A small sound classifier, trained from scratch.
Model: 7.63M parameters, log mel input, arch resnet_bottleneck, norm batchnorm, activation relu, depths [2, 5, 5], widths [256, 512, 1024].
Training: adamw at rate 0.0014, held-out accuracy 97%.
Data: trained on short read English sentences (LibriTTS-R), 26041 training examples, 53.8 epochs.
Rows from block 3 of a small sound classifier, named by matrix and row number. Rows with one number belong to one channel. Each number is 128 + 24 x the weight over its row's rms, rounded and kept within 0 to 255. All counts start at 0. Numbers have three digits each. After the name is the row's rms in percent of the matrix's.
Before each channel's rows are labels from the 100 clips, of 14976, where the channel reaches its highest value: "responds to" is what is common among them. Only what is clearly more common there than usual is listed. The data: short read English sentences (LibriTTS-R). In brackets: how many of the 100, against the usual share in percent.
# convs1: 3x3 conv (model.blocks.3.convs.1.weight, 128x128x3x3, each kernel summed), inputs 0-127
# convs2: expand pointwise conv (model.blocks.3.convs.2.weight, 512x128x1x1, transposed), outputs 0-102

responds to: voice: female (84 vs 54.3)
convs1.75 089:171174102127141144109108140125137138109114153167132143136144118108165149137147143155151135131151103093126163160145130125141112145172097097138119156147168143147159153187149158149141141144118087143167130133149171167126173154133113085123142136158114127115139167162165113168144107139110149098099157157134146144151113153129164176155145158111113129143133142157125146107113153159167142161146
convs2.75 108:142120159131141122101104128086145076147111173106128135109117136123119152107170133137109104093147093147115149095081153104103096156122145120109083135109092100138134142110137136126113157086197122149147141149133128087114112148134151144092121104098157088106128132108136144161107113164134164129105162152133115121120

responds to: voice: female (93 vs 54.3)
convs1.15 115:125123148169126139135105140156153141172118129083133082145061119174078141152127093155145141149130113102084130159105117151122141147128107158100148134177111148090114084113133114143117139160161139124151081174142129101128107118144152161137097149121156114084142131166125096111121105149099170132130129113150148138121135156145133143117164116109092165143135095145106123117131167127138139158146
convs2.15 115:133125109108152154107106166151136118057106152154126109154157114105194112069103151141121130119087145132083124104116137132111113166128138129138137117132130140161158165099149118141091108104108134111129107133177154106147130191146132154116121105131139140085139115119087093139126091123142095120124082131131134148129

responds to: voice: male (100 vs 45.7)
convs1.67 107:109108133141112138149140150137121137125153167113139135156122170172138149133085116143156159143122138175141096190171135110117129155093136116120121148122119144132098153109102118141123157124127140092171124128114073105163096120094132132151135126106121167109165152166102129105161131143160145125110116145143131104123173183108122096086131133165152113156167137103145093136161091124096124097096
convs2.67 090:158115150128122101108121168130144150121141098123161143123124144140159141117113157151094135165110127148099123149110124123123159100162138133170137136143155124096146148117153145086133121129122136158146149163142147135132131154136137173187169090137192146151109111154089127174149087119202099125110125158136150102093

responds to: voice: male (99 vs 45.7)
convs1.11 074:117134062134110165122114134118117085110085118153130198111175132135163131115137128108152115138098141156165129145166138120146107112088064122167103115105133073163128152137098131138107124104141096106142151120102112145138152091081104136153118129115118119148090144127139139138103140149122124110105130161124098094108124151110096108103115135099145118109112183119166128118132120157101142108100
convs2.11 100:117104133091093114090111125080186122084120109127131118124130153128136170128132145174130125146096113180095150091123170140103155107134133135143080145150093080167134154122155159090144126139137064119129123114131115107098104135151163181105144073129192130113098132167095139109115101134147137140095153159130116121089

responds to: voice: female (95 vs 54.3)
convs1.113 090:124157119151154137076104117152157115138159130154118083129086120112123108149140107138122112154115091132128129166126102121092156122169139137086126134114137116089165098136166156142088068159123115115108088137150136127111118130118108140093099154132149147095118114122149088157116104122103144132105123071129155155119122135156159141133113135117126133109095093133081157065102105102150149087128
convs2.113 097:112046160124129105115127104113107107133092166113124117116078099117125101127114077125117139084141139155122117110110105149142122098151117128146143131127126097130121108151097152108142100065092090161101182118143106111080108125144119121136127099134117114121140115102125155177136098142105153129106121139126135119136

responds to: voice: female (97 vs 54.3)
convs1.119 083:131085079142124147118118154113137103157144153118152127132124169145127137156117123147145147122096082152106096124167143143153102079112056124128133124159122082115119120133118124167100102116154128123154109155118119150125133115119178157147134126114121114101124122163131140123073139189126123142162153151133115120158149163139087117103117073096113123120123141157155095066109123147137113100132
convs2.119 097:113159102091132124147118131110145127087167146150122127122154160125100135167127131141168120104095096127145128115157162136150112164129168115147100105134130165091088153083101157137159093114104106165134118126131119140137089124158087153118120127100133154138121149151140113091108128112130119121139128111118166143133