A small sound classifier, trained from scratch.
Model: 7.63M parameters, arch resnet_bottleneck.
Rows from block 9 of a small sound classifier, named by matrix and row number. Rows with one number belong to one channel. Each number is 128 + 24 x the weight over its row's rms, rounded and kept within 0 to 255. All counts start at 0. Numbers have three digits each.
After each channel's rows are labels from the 100 clips, of 14976, where the channel reaches its highest value: "strongest on" is what is common among them. Only what is clearly more common there than usual is listed. The data: short read English sentences (LibriTTS-R).
# convs1: 3x3 conv (model.blocks.9.convs.1.weight, 256x256x3x3, each kernel summed), inputs 0-85
# convs2: expand pointwise conv (model.blocks.9.convs.2.weight, 1024x256x1x1, transposed), outputs 0-78

convs1.133:092137115126168141146119145124139107116116100120119135128141140109116129138157084100120140102141139129083147148154144108132141128058136129073129109125148186143138117123139129132098100067115148124128141142128139144124127123131096142139130117138116138112138114
convs2.133:123109120152201080127106122111117096129118145142114124108153150143153109109095110102149107126168137133110128092111139140110124096162138147132128136101114112138147120177123121119141149098119123120168114127144038155118115126139144138153106
strongest on: voice: female

convs1.66:071148134106115126110131148095098064140133129100086113142128150137137133122175114108100147109106097156102111099150119097145121152078152151100108129120108120154140127116117149100130126096129161162141113142155153135129143139129136159121146131117120102132131148
convs2.66:116123117121141117106126092101122117168122106119138133112124094079115069147111128115153144137118168144118150143139158134140077123149184146112116121105096135119091140063173117164149120162124140082135116091087137127123115123107073104119150
strongest on: voice: female

convs1.146:089133165138153182119099106089122066102150131138139121173159134129165126152145093129137186119121138142073132159125140086119168143124112141137116150084141129127195135132134158134125085086089105141158109130148131166167104148173114129134170156164134136165135147
convs2.146:100127107130143123101142126122147143143131162093113120111130111149124150162116090101129151093134109136126145105122163069155138140135089157139119141093119143138105141061119091094129134142135156053113139095139142136143110161121146156112095
strongest on: voice: female

convs1.75:102097143142105154109119109141095106092089085111133093154119107147125083121133122127168138081112139110108122109088118119093134105089090098110124142140153147102160140136115133159126119121109119105147111112111095164149129139150123097118163128120105147153106118
convs2.75:146142091087150122138120153137105108123084106133164132076155118131148134113131141169131121133153151143117109152152138145129128148083106123110143170155130136117114132145111137101095156119167081112148111182099148148128122141168133145126107
strongest on: voice: female

convs1.185:156118118112135089108097109100166153151159154146143088103128128067096145140091124137140140154118134109131087119129148139144107130155141117149114106085132137129122107106154123130106094137104100114110101120112126127103082097097105128122114086102161141095148111
convs2.185:133161158066110164107144167128160105125130144096158146147128102115142136134137124170123138139107101160104117144154132115125141112145122135118120089136164133098092104120124144100123162134129094122128124124115127135117122147128114119106121
strongest on: voice: male

convs1.23:087089132103094128108135122133105150103075106105102113139105098162135097100120156114141093113099097098157126092108104153098101089077093090099101149133118141095124147126110134122150162134147134121133112106087099124145146121134160124103139137108083097144093113
convs2.23:112156104115114120122098137068128145101070140145130126101130123159124152113144137173131111124111078130125082132164107142132138129119101118125160136122112185116088073095107124075074125100142086114132117130119163138125131145109133132056144
strongest on: voice: male

convs1.104:110152183094090128112120108110128142155197160110145126123114147127154158070081146103116197159102110147131153074138086132149098157139160153146093120116125158156135113109139103119123125132112111158113121158153152109134122152121110155063114191140172104126127143
convs2.104:120137136148141120117131142105130133153137123120119092146145129064127110149107124134140155126129150103120128137096128122152112135136144161114100151123098109089097123073146104143144130131066138082140080163095111105121116105106096116117151
strongest on: voice: female

convs1.237:147105101138132087125115113124143145142154156163111070094111113109102128127087126157117125157128142092140105113116137131133082122155122104153149104114114112103107095150135100123108131146126097096093099105092109095091094100094107117134088102103150143085121092
convs2.237:137154123076091165113149148114148127092142145119111134135125093116111116119154125127090142141130098161115099098138127114115136133142118120086122103156127136115124062141122157105140088125102112146083157100116091144115119132137122131060100
strongest on: voice: male

convs1.103:104144126101132143110104119094145102131149120086123135139136147088111133145142105086103191108098096159077114149148148112135147151116142152102090129102117152145172117109104156103106075099091134165157117151154149155141125092133098161108152089140126097124159154
convs2.103:063132146121148119099124119108104163151130148076120089112148137118104079175099097125194190104152104109102157095125088087165128141080097121140094166104153115151121144122177114113106140126093165072129140114134103119156117142136092140135104
strongest on: voice: female

convs1.107:160137132135131101118112116103189167157152174146141109114118136070092150142107134146151144169132150121141109122144144152148115132171140122154118119111141115139142104110157130145094110139123127128128122133129137140112096094107106136123135090097158168102157118
convs2.107:149164169056122109116118115154167111153084130099163143153117084106075075150156109163096110145133110164120089128167139099109142112125105140120110114124152107099113113103135128114102141089120117139140111124098134142117122110145149102110106
strongest on: voice: male

convs1.118:095101108142112150128136111122115085078119090116130132160159092179157077152173114131138134076125131090111139124122131089081133097094083099118131132139153159101147140152130137151133131095119153096132135107099096142144158168153122122129133157160125141154123102
convs2.118:153145082125144098121132131152124122130149123172102141099113089164156122115116096167132106160151124119123122136121167112108089127126130124138151121129133150160148118111134162110141143145118110103148123145150145167151076157149135118135091
strongest on: voice: female

convs1.140:104141128105126145110096111090142097114151118076113140136133143085126119136131104087089187104096083152085111141129130113125137144115131144114096119085113136144161114114098157101102084093095118161146126152155142161127119099132085160110151091137131086119159152
convs2.140:046127133105142092106109129137118172150140172104115141098127148106128115172122073101166189123131123134074141112106105072191126132103107151150100139099129135118115132130174105118113125112111153111145158119132125122148089109156086147138113
strongest on: voice: female

convs1.248:100087118111113111112152135134100109085116088109101097117128090166126077121140137127108116087105109085137112116127126112082118089079086081117124129137107115085112134131103121101147147118148148098116098090081079102116159134117129111123105143126093099123114091
convs2.248:134133095101130118124138155106118106129156140107127156125099121148120140121164098112118111145116123134176131151157154120124095160154141128141144090160108173143153094140109151104125077164143161111138112118128118091159111167110127132094140
strongest on: voice: male

convs1.121:116091138153138152137105133128114091075112073115118116127130103132123078128135114129156146064149135099095148134111139097089139096102088105100143118145137128113161100148128118152089095098096122114138137097107099165128109119140088100150140115125125150114119108
convs2.121:123135104097147117113125122129142114129119144131138126081177108134130125144119093110147126106197140098121120105122093140146094127103093105123149177135124129110102113119116123132085160118115137124152117158111102162144125100181124142127081
strongest on: voice: female

convs1.151:106137150128137126131168157155127126129112140144146122140170146173138136170160153160145110143125153142144118140177157137134145151098130138138152161156134126135120180148133131125179162144157170126132120137139136114152173160145175133134125156152115153164110144
convs2.151:093132087166142132113128099136134100104142097154111117112128098135130132129140149175110135132122120097147113157167156107150124087136153131076144141091096138100150125098070115099149132167106124113134117116112128138102146129092114136108177
strongest on: voice: male

convs1.190:112102104128106139138118084106133135121100127127179131146132110125170111146121113133123079119128118102118136139096126121106124099115098102172147125111113095101117147161117099112135131137115093092101152095098106103137098174140137085118095135146114116153084106
convs2.190:127132168133092125135124138108117103076104120093131137118097179142126124114136116126092103130095135124143128121126133096070101099172129108112142107070140141102117096128144141125122124147108081146106104117122112083108123124103133117140142
strongest on: voice: male

convs1.35:121081125165112133162124122125113116078104095142120133121140078112152077148146128152153077093160140076122162155111153122075134083121084079137159114129131088086125112168124104138121119123136110117121162091076072137114115129122108106155127127153098145108110086
convs2.35:139126107071101126141156160136137142081149157118131162109117139147134158114135131070104129095119155141124102141117101095087133143120071079132123107132173109137093120113113144090175142135126087105111131108114080147119123107167142107131104
strongest on: voice: female

convs1.105:127127122090071142096089088106123133129137139120150123134090127104134127078082108131126133133091115134113115097084069109129129140145130139153096123093113098127123130110111128114097107118111099123117128124129132119129086139132116134080120136103140106131103132
convs2.105:125128173139088116145124127091104109086105144105075150123077179115139130126131140113074107144096117138164114091118118111078106099123123097101124116088168111103145099175146141115099102084106116157082142116125128107129120139100126126135111
strongest on: voice: male

convs1.182:130082114103138112114147148159130125117112107153109063112121094150096104134146145149141108105117143085146076118156140125091119094128100083112135136164133137094125129128142142131149152134162159098146080126091076142128164077108133094134147100092121134102127086
convs2.182:117161137131125136131157146085100120085129129110076142085108116108111140130138095167110104157104140167106103165150121066096137136136138113122149150128142157118159083131118145100139115146088106101105115136136078150097096155091135134088129
strongest on: voice: male

convs1.38:107149108125146132148115111130134109147117127118084158130141138104136140134127118125109135126136131122103144130139126090139116126093153123085130090118133184146142096147148124124108104069109144133109165153121140136106140124133085142121122113151106122103130125
convs2.38:161128100126150096138118110172120147161154151140141169112163142155149134147129123129160166158153147131092131120123156113133096114141139135156145137164139135146147105147140145147146137141127143123185131127130127146142100129136107159125112
strongest on: voice: female

convs1.166:150109148092123128120152111124174183119124156134168111131125103134130126119090176125112105140111120111167126114139098163112122117142124118151111156108112149102131163100143133124150168164155129122135111115097112125156148143145163153103114178139175120153145107
convs2.166:114152127138106110084091093080135113135084125113120098124112150144095124136137143156131148128129112090112125145106117146132140092124147143112122137107118136101115136134120105113103129098096134155127125105148138116103150101112133113122154
strongest on: voice: male

convs1.120:107154130110117147113104125093138102127164127088121134138129162080110139121122116090096193117103088165098111143144127113145145161121140164106098133096104138159163111106099162100110097109099126179145120159172159162138120107140115162103155091121134089130153162
convs2.120:071143096118137109102139141129109157153102140097110139105135132119097084171130082117164183109108057122086092125101122089148125108095100151156094145115114138123139141108184086073120113107126140107119159125143131106149091140128091144099085
strongest on: voice: female

convs1.147:163152162144105117146121110135155161176169196156149142115117151104129170117091155154157157188139150142167144105142131152163106160171164151157138133141140133154126121130152119155112140158140116145121144149152154123124105145116136152123120154117173158124140144
convs2.147:149117150091127134087106096099143123127115135112116108150120112072069055124131137136131122132131104128121096108110127111116132134109123150104100126090123127083146091118143114105111100129105113126121098103092110130116149113094123117085153
strongest on: voice: male

convs1.58:123120101142147097140115119127146142107125105130133150085092110126097104114108128121092141090131131112122140121130120118107088111114115111102133076130117129116103073147140093126090118109108108126102175122119112111088113122083080121124118119107118116070117110
convs2.58:133112113154145121140086116137118132142078116110109133120082106145105110125116125107097114169118151115116115138116131127111123092115148139162135118149112106139146091141155148142083119124110117130162131116167148128133108142133118127122114
strongest on: voice: male

convs1.64:141135166116148132123140129116175156162184185145148134124117139096121168090089142142112172170125137143141136108159097157150133144156152144143109146112117129143135138098139146131123152124144120146144130138146154132135129126134158162103132151129196126128159134
convs2.64:136129107143133137116097093118134138131091106109115090154112108114087078145119163142120116161109127090116131145131127142143131084099139138113111134083124097090128135125135084131099134098085130155115113115125149093108119097097112117144155
strongest on: voice: male

convs1.235:123110103133161123131173142125134164083082081152154099120136114132105092146163130138119107084136155120137112141138146145092142108114097111145129126154119074100118138137121108113149159133174172090124110103126106112131171115128125079138108108119071145115093112
convs2.235:116111141119116135087103084112105103123100099125140121122116114144130114114131169106096090099088138100083076107113120128125092091102130121090143122084128157103144125074128104137051123121102107098122079126139145128072147110117073075127165
strongest on: voice: male

convs1.230:110153114121128144122082120098140098132152116086109141141129149079122136133135086094098172115113092154082123145143136112143134149119142155104115111094111145154161103124111160109102076091075117166148126157157151158135105113131083157113153081138132088113155156
convs2.230:084138123120130115112118110123099197151117148103136133104150119129098080155090103120147175104160080142112131087107130097167131115096098157154131141116152129160164107138196115106128126120106149104120138116126115134165102098138109170110110
strongest on: voice: female

convs1.44:160136162118109118105122093099182163157174170136170087124117137124129164123096153128120162158100136133154104111124111149151118151162149137164112131105132134143128121127139127139126142161134112140129106153132141133116115140121143149108120149115172130131160131
convs2.44:128171156116150096087100100116110142157108155138083129136120105100062082149126136136115138147114120126123068114154142141154146078122140144125142123094151123120137107128116150117076116099146118122110152115116128114145150098121111124117119
strongest on: voice: male

convs1.205:170138134127142095117129119123190167162169170156143102096116137096084155139101147150124158163118149123151097115144148157158114142163151131156115121120138144138126115102154126131114141161147135125122105138126135129104122097102129146130125104101168153095156119
convs2.205:143154151048140168098127142127154129159133122105133138133123093090089047150138142149109109156151093141145082123147130110127113117126120159106126118118145117124144091110116140071092120138117137140130138118102135156114142119108145118071148
strongest on: voice: male

convs1.29:103147130092122138097104125092130094131150121079110118147133141103114130127137103082085187108087089154089096138136135107133131156104132153109101120094096134150163124106103148089110096094095127158140111150156143149138131089137102159105150098122124083125145152
convs2.29:027138152131108104108144100110122179158114179090141107102122126099103078179127076119153176116136101124128121097138124078151085128106096145133108136099140115139148117096182129099107108151100151099118124108121107105136093120154110151145113
strongest on: voice: female

convs1.243:098087129091082117085123115135103124114118120098083096129126100154135095105109161129145103123083094097161107093107105147101106097111106084105101137124119140101127125123094134119136145152138121123132102104079082126127140128123146129098136142114113089128102098
convs2.243:124160081104096142140161168121111122063115106141115133084115109107125141106132123146093122121106111123161093133147104115116138158136104119124149113148138196108078089093114174047121102132131100097090117099115101116126111127125115109082119
strongest on: voice: male

convs1.222:160123137158134110143108127105145124162145177162127121113123128102112149142120091151147138161153158109094145125149150099153108135161140122157151090103149121128149094147163114169089075110091109123119140130113127153107093111114081132150132120120152184105154103
convs2.222:119117156101129105116124122117148099134094096117136119139129070107139097129150086128117113144136118182112121096131117112107158123140107118118130114149137123110095100112113136108112161130122113137142098123111131159098137107163157101077114
strongest on: voice: male

convs1.183:147168170137126100133138145117131140191183195154115131100108160106130178107116137155138158191138138158121134090155131130171098171161171180134114108122135117159114114120145124144128126123127121152122138155164175131102116138098120168103129155107172145110125149
convs2.183:146114132138141133114135119147149136154132109115132098161142109084113092144118135133137142146142111116097142132090118140135132102131127154104037128119105093073101131091127103124122108102103138135120069124100134106093141123105102105108146
strongest on: voice: female

convs1.135:128114137144114130123134100140134126126118125140174130142170119189181114162138138151152113122126140110139122128126131139120115104110104105153159140135155155108111162168131114148163152142136134088111125108111105112147134190139165097123103168149133148166109102
convs2.135:104112107123124113135101081162150125136142168148157154095125101132142146168141147121120129097139084072116167140148143109143114102164147154140161130124128099151110151106108128110115145170099139112140156162109149115142154099123157128147176
strongest on: voice: male

convs1.226:136136116112041108103084103119114144119116103082081130109083140140109129087131143097161130140093091134145138081104084136134105133129134138105103122127135121133121106119091129142096106129103111163134148143134139147111113109106106149085146104092111102114137137
convs2.226:111145112111097150136169190097089116116135137117057155089095111145114137125111097096106118132090134134174110105119107083149124186138109116118142125176171149115145076151126136104131107094120116097119128111118088066129114116119110129084133
strongest on: voice: male

convs1.106:090126105097085115100125124132096123108126099104092097119090131165119113079119130125111121108094091120149100088100084131121115125090125119115132135124102093128126127143092135108124146138128121132132113122126124126123124120117124123103138134100090091117100134
convs2.106:116114117113105148153175170130139099109129151090093166114123092134115129122151104137087123128100126112171115148132126135096113169119133136128125087185129145158138075128146143106134076136126103114105116062129127089126106146134119134074127
strongest on: voice: male

convs1.65:152112133148147163137108118111173151079161093113163129156126121111127096124148108114157191087133132127100147150129130137104158124151118119134139140124140136115184126136112158135122102110110124137175131128125115174158114137163109121131174133132166139148196122
convs2.65:096119110074156087121131145118151100092090144140140110105169112152139107107108120133142126076136134120109078128128121148112119133114111102103130150109136109082105132112121124101050143094131090134120110138095088184128133129133122113097098
strongest on: voice: female

convs1.115:137118131154177137139112144101180133137164133105161107151135125114125123144159063118133169112154126125071140156150161118138155146127137122131143118102132124137166120156126134134104094086103109135155120140122121174138104122140101131159154111135177148136191130
convs2.115:120152142106149124116109110115147091134077118125176124126149116108104105102123130143168117095144118131113091120143076092135132097121087097139134142122128121108092132120116131099070159084113067114144110139126089178117153089142124137135119
strongest on: voice: female

convs1.88:150125105134094116128124102145110164120114130140142119112083126143136116071078156134145125141124129118163142088086066154118095116159121125149142141146131108120107125146125108145130141168128108129115146128130117098124112140119133115099108143115127130133096133
convs2.88:120156131086101134105117136053130116121059138063104099128140118083085112139141112102117100116107145128158047095097113118132127125117154139114113097150117136133136038135127141122087095099125149122128155080110104134125100074155139145078144
strongest on: voice: male

convs1.153:110154116113100101132097132108118145146160168120088133085094150113110170101115153104122170168113119148122135111118115136148116148134152153100111110133124116154108091092144130127092108098105113190140138161141147136093108121086092188104138098112172111085134157
convs2.153:132120137144141131159146121145124115141124092116104099119129129072118099156109138127119128137118130135113125129091118115130105112159131138099088129092119117089155129090120107139148087101091128133127096136133127121099131086102101104132139
strongest on: voice: female

convs1.8:130142139129116160120132115100123085137151167129149122183172139152165144171151098130123168152119138154090126145130144102142138150132127144140110151105145156139163175125165141153155112101110136122141115136153144123161140157165127134127126166174163128177130128
convs2.8:127112100132126075127121103166152175177142194149147154130142118123146140135096132146144148156133084102105161125139139120153147099142127137149148116104090065149109156118139103119147110131110151131116153106147122110171133137103143165127110
strongest on: voice: female

convs1.217:133128144090158123122178142133162143136159166117142139128159132158150129151146178136105135165113118129168107147127152148139141142150124138159127148144098101127104157129124122100159188166175168136131128142123125112139180170131180150141109170137142101142134130
convs2.217:090130091120132114120079122084152117076110122118117099118122119115094120099108123158121121138108103110103079177145172119115109149136141150086125123074131110112144097096105112116132128147154128096082097109151148128125149170096102112064145
strongest on: voice: male

convs1.34:141119116108052111098081101129120134118102101105075135110086125145115103079120144122161101129088097111144125072102076127110105106131125115101112117129140119120120110131101139144091108136107110156132145117109125137121113116104108133093146126090100106113130125
convs2.34:115140140110110151143189184098110114138141124105058157098113122154123160133150119077112147117112109120140124110092112109154115170122116103146134138183150156102121084137130137110136081122137118109121161109109095091124100128100134129092118
strongest on: voice: male

convs1.197:126105155118133136117155135120163158104103085127173107148145128144140107160148147128123120117112128114151117130133144148103134123101104103154139139152098072110131161140094115106166163157155157092121108119111096119141148150148161099136118160133085132154113099
convs2.197:095145157129093146125047088091150091138089104137145124118104128132105117113137132151102094118124130095114111136161126142114114078146155145093156111099110135111112109104125110139081134147112089105117117120129193120067155111127109100100159
strongest on: voice: male

convs1.85:123172112114121134112101117092153117151162148104117132114113166089106157114114116111088177146117099174101114132132119123160140170149164174123105119094090120171139101120112140097102097106103115172146118162175169138122121095127097163116137092114128095106157168
convs2.85:125139126143142110092112089116094165153133109083100111132136131103081116132150109131179155125127117125058159123092106100133098114072122145140096111120121104121106113113165096089118145121104138144112122072106129141120108118135092115126129
strongest on: voice: female

convs1.22:083146117105133155123129148093126080133136125097100115152139154105126125153160096093083163106109091163090112154157145098134140153097143152100106140096107145155175141117110160095139114091119150165152105152153154150147146108147114153117156111133118093145137153
convs2.22:069152108120130126108148118138108163166135164088132139096156104115094117187104091148131167132135112136095134154126116078159116124094091150138128144117148132152128115104139117122143128145150145089148144063141139127159086158127086151101094
strongest on: voice: female

convs1.179:102126132113099134108157148139111121124080120135126098155150140178150123151146139161147091122105142129138102123147131124134129129074126123135147147144131117122124170154121125126165159140138143116131106129118116113153146175144166123121127143135096143173099132
convs2.179:116135133131110133108113109102146075104133104124141141092099119141102146119151134168107088132108106129158122136173143107109121088154141153099172094127090153124125073086098123118127141179093115114116117135108177130076122136141142142068174
strongest on: voice: male

convs1.204:115154131119144130117088128103153115127148123087128151119127155081115144135137097098090187123110091168086112145141138114148141160133139165118099105100106140155154102127113141106097076094086124169139127151171157153129109091121084165124148083125122099107165154
convs2.204:078131122130151121120115097140103171157126157099103118089158148097095122143103076123157190116135097127092130102102109095122105106113110121146092123122141110128133127121183110108130141122129152107144148118153116134156098121150093136145150
strongest on: voice: female

convs1.6:146148169124101104106086119099161136166187182137137119121138147086131154123070136129160166165110141140130126117115121140157137151149157145138097124073148146154137123102146139136109101129116101139118117149149147132121099126116127151097123134129187127111151135
convs2.6:140162136118127171122191149161110130103127144111181133140124091156112127144144112164145131147106085154112126154166092106150136144120073122091126109139179134109119122119133127081135107153079104119075119104103080119125160144071103114077122
strongest on: voice: male

convs1.61:099094123128139138128123122127102083079101068111107102133132100127114074143143097119144126066127123097083111134124137101090145098080088100087127126133147150099144130127124134142122104082114135111143115095103089155139126119135098105136146105121117136130139103
convs2.61:128131097108154116115139169143116073113110108124160133071162126131153140134120120114133118108169132188119141120127102126100119159143093091103160158131121156110113142130117115109132155104125071102165098184122113153117123121139121141102106
strongest on: voice: female

convs1.139:163119124141158106122107121120159148150143168182129103105115113063088142141111122157144121171137175112128106132150147131132118119162129114145122102109147140124133095121174130145089099137114113113119110120111120138105094084107097133142131094099157172086156109
convs2.139:132120156063139133116123133137146131132122133101170133165115082098120090127157138129120120113107086193119101127149140138127163120155131150103116104119130098103123092132129153107104090108116120151141129144124120144113147132130139089074140
strongest on: voice: male

convs1.247:099149115104122151119092128097139102122148120082117140137131151080120127140136095085102178108107091165084114142140136109134142154109133153104106121097113141153164112119100153105097076087089127162153125148164152159139109104134095159114154080127123093112157160
convs2.247:047135129140128090109109103133118164137128168105122133090142120124097097156108054100179180097148071133098154098121118079163111122120093145131116147112165115138128123104194107105116124111106164126143139120151124094154095131118091153125115
strongest on: voice: female

convs1.228:100173157093113119119153133104124131168179171101123127131113172133125165099136160103113178155107091173130115093147113135172128174116170172111107141132105117169123142106094130103155138123136131169132114170163169124137126139130153179102130137115152091142114178
convs2.228:137144135122151140135126130134108123158134117129152097141149123079088077143129136137135137118146139153095165145132122141159111114123145141103059139095120145090102134072151079127154114144102150113106097127076139109096139112080085090137152
strongest on: voice: female

convs1.3:126141161081103138139121135095153164138197156088127135123093149118102155071152154086150206167130100139142122104134100133143131142156152144107092124136134121138154127076115125139112136124140139155150159131155137154141132098135146154076149120104180113125140122
convs2.3:138126153128147146115135105145134119126087101135136095132134125087108114150144146098128141134136143116095115139137100133125091118132123146096098144088119123086091110099143112137115147112059125118125087141107135099093141113119124100128114
strongest on: voice: female

convs1.112:110131112100090114104094099113114134131142120113127107113066124133125124061081131121097138127099100123138107071089065130120094122136126123148122114111097107135116107138119108112106116144102093135110124127126130106116093124115110123093113130098128093120098127
convs2.112:125201128111113134115131108059128125133132120098053152129128111108080139127133059099111113121126139106167104102115114172126122159110096169096111124159133155132124086106153136154117072125160157132117125145085175121117099122142102140091145
strongest on: voice: male

convs1.4:139130143087132147107166121131142179115106102127164103155122143148136130130116153127114095121107123146150086138113114166134130153123127134147109140126101089133125153108105118096148165168154154110116096138144128110157155129158163111118109143130072110154102150
convs2.4:127136146124111125113109096115133093102087100113119133134099121138117157092113142146115105104111123085122103135133115135133135091137143130080141112102108121109140116120114097141095106123092091134130115132158168136116114108130134111109148
strongest on: voice: male

convs1.109:084131114118151153114117126095137064116133116104143107166165139109141119161167076108090175107113119148057112165139142085126133134103122133122098126105120149127155137125136138110130084070099146137127105134143134121146132111159078146132114095150125107139154140
convs2.109:087130138147139078087083093148111162164124169091146129079135115134116096161123108142152173108142135124091164136134142110157096110111130139142133138097132128152146136127157126134141127156126147096138119113154124119182090136119079168159117
strongest on: voice: female

convs1.174:158106124138151098109123124122167156144139169176141086106125106082086134136107124155132123155128162101137101122137141137128112115155122107147114102115139141111107098116166112143104109145117107097103097101099112106108106088106106114127102112109156160091131104
convs2.174:153101172113103119098130119139184127142125136123175115133125115093119110105140140153107120136107091137129105140121130125076191117167122115115133098115133098104114121117115130127087160127120110153103112105149140127110178096098158081131137
strongest on: voice: male

convs1.253:121160158105090121089123108125106128164167180129118106119119165120128167103093147127141165178083124156133101093107084136164115159136163162126074138125146143162125138089143127150123130135125107160125105173164162131128109137121145167069122158110170132133116154
convs2.253:136100141133145141106116115108129146144136133145127098161129134067100082147127112126139132129138116136128118104095118137144124124147124148121061117119107104132107123107115084116126112107098147122104101149106117099123129097096117124106146
strongest on: voice: male

convs1.86:120110126141122157125122111118127087147136174150151128169186110153170128169148102145141103156126153114095145158145140104130154121121117119145125142091138160109142162132161142148148111107109125121138125119116118137156126174167146134122139164176173161178133103
convs2.86:118137145121114112126111116158117110115135160150124148152155127169147144129119158146125107117129094100134165133134116130147146081160156125133144144131147050148107183133122150122146153139133110153125111101151149128111139114141187137158150
strongest on: voice: male

convs1.220:135113102134130131138130100124128143099115081143126117112100108135131091103121127161088103093148122116129126135104116117101120110140106108152150116123099067122103109166112084095119133129117123121101134101107111092105118127115107097126094128120102119113096119
convs2.220:118121164117077143131113108136153115127103157116097155074062140138119111137132114115064133114109132107162084120102122123122128129083150094168136104122156092125132111154139160142091047122155162149116146088132095088135098122129117147114144
strongest on: voice: male

convs1.159:101145128119135158115101108086140112118155120077130148161138142079126125147128102082094179097120083158090125154125134122126155145108137145111104143100106137145172134118103165109112092092106132160169125144155144163150122098153109159122164092146131092136165155
convs2.159:074155112137171100104129128128118174153102176102117129103163099130117120172112089115168177130130042148120114109139100085165092118107121140136112150117132102130143117105160107128119138130124144080156153116112130128138091128154089150126070
strongest on: voice: female

convs1.161:146154142114113114133118131134131154124166129108133131088068139132116126062089136118125184137127104149151145092108098143136102143175135152129104126146118078144103096126098107125105148159133112147118146144150158122111118121091122150106125128095142106103154139
convs2.161:115104122134120160146127142102166145137095139137109100101109120105105104142124109112122138124121142090117091104092116120139109118091098148138123117133149078108125109109132100113081102086118141142133125127106146111132131072135104115105098
strongest on: voice: male

convs1.250:156101136136143116107098109116147130137127167162128111124131096061091125139112096147141101161119162093117107134131134115126116105163114095140112104111143138104121099106159114142096085128100101105116100093082102125114094095119095119130116110118168166104133088
convs2.250:124106154103098088087127121167193131147124127121174125136147122105104100121133152122112139095136107122105132117137116136109197127184105107117126072169126108110088127113119122116111175115135108138112114125121112153099168108154161067119096
strongest on: voice: male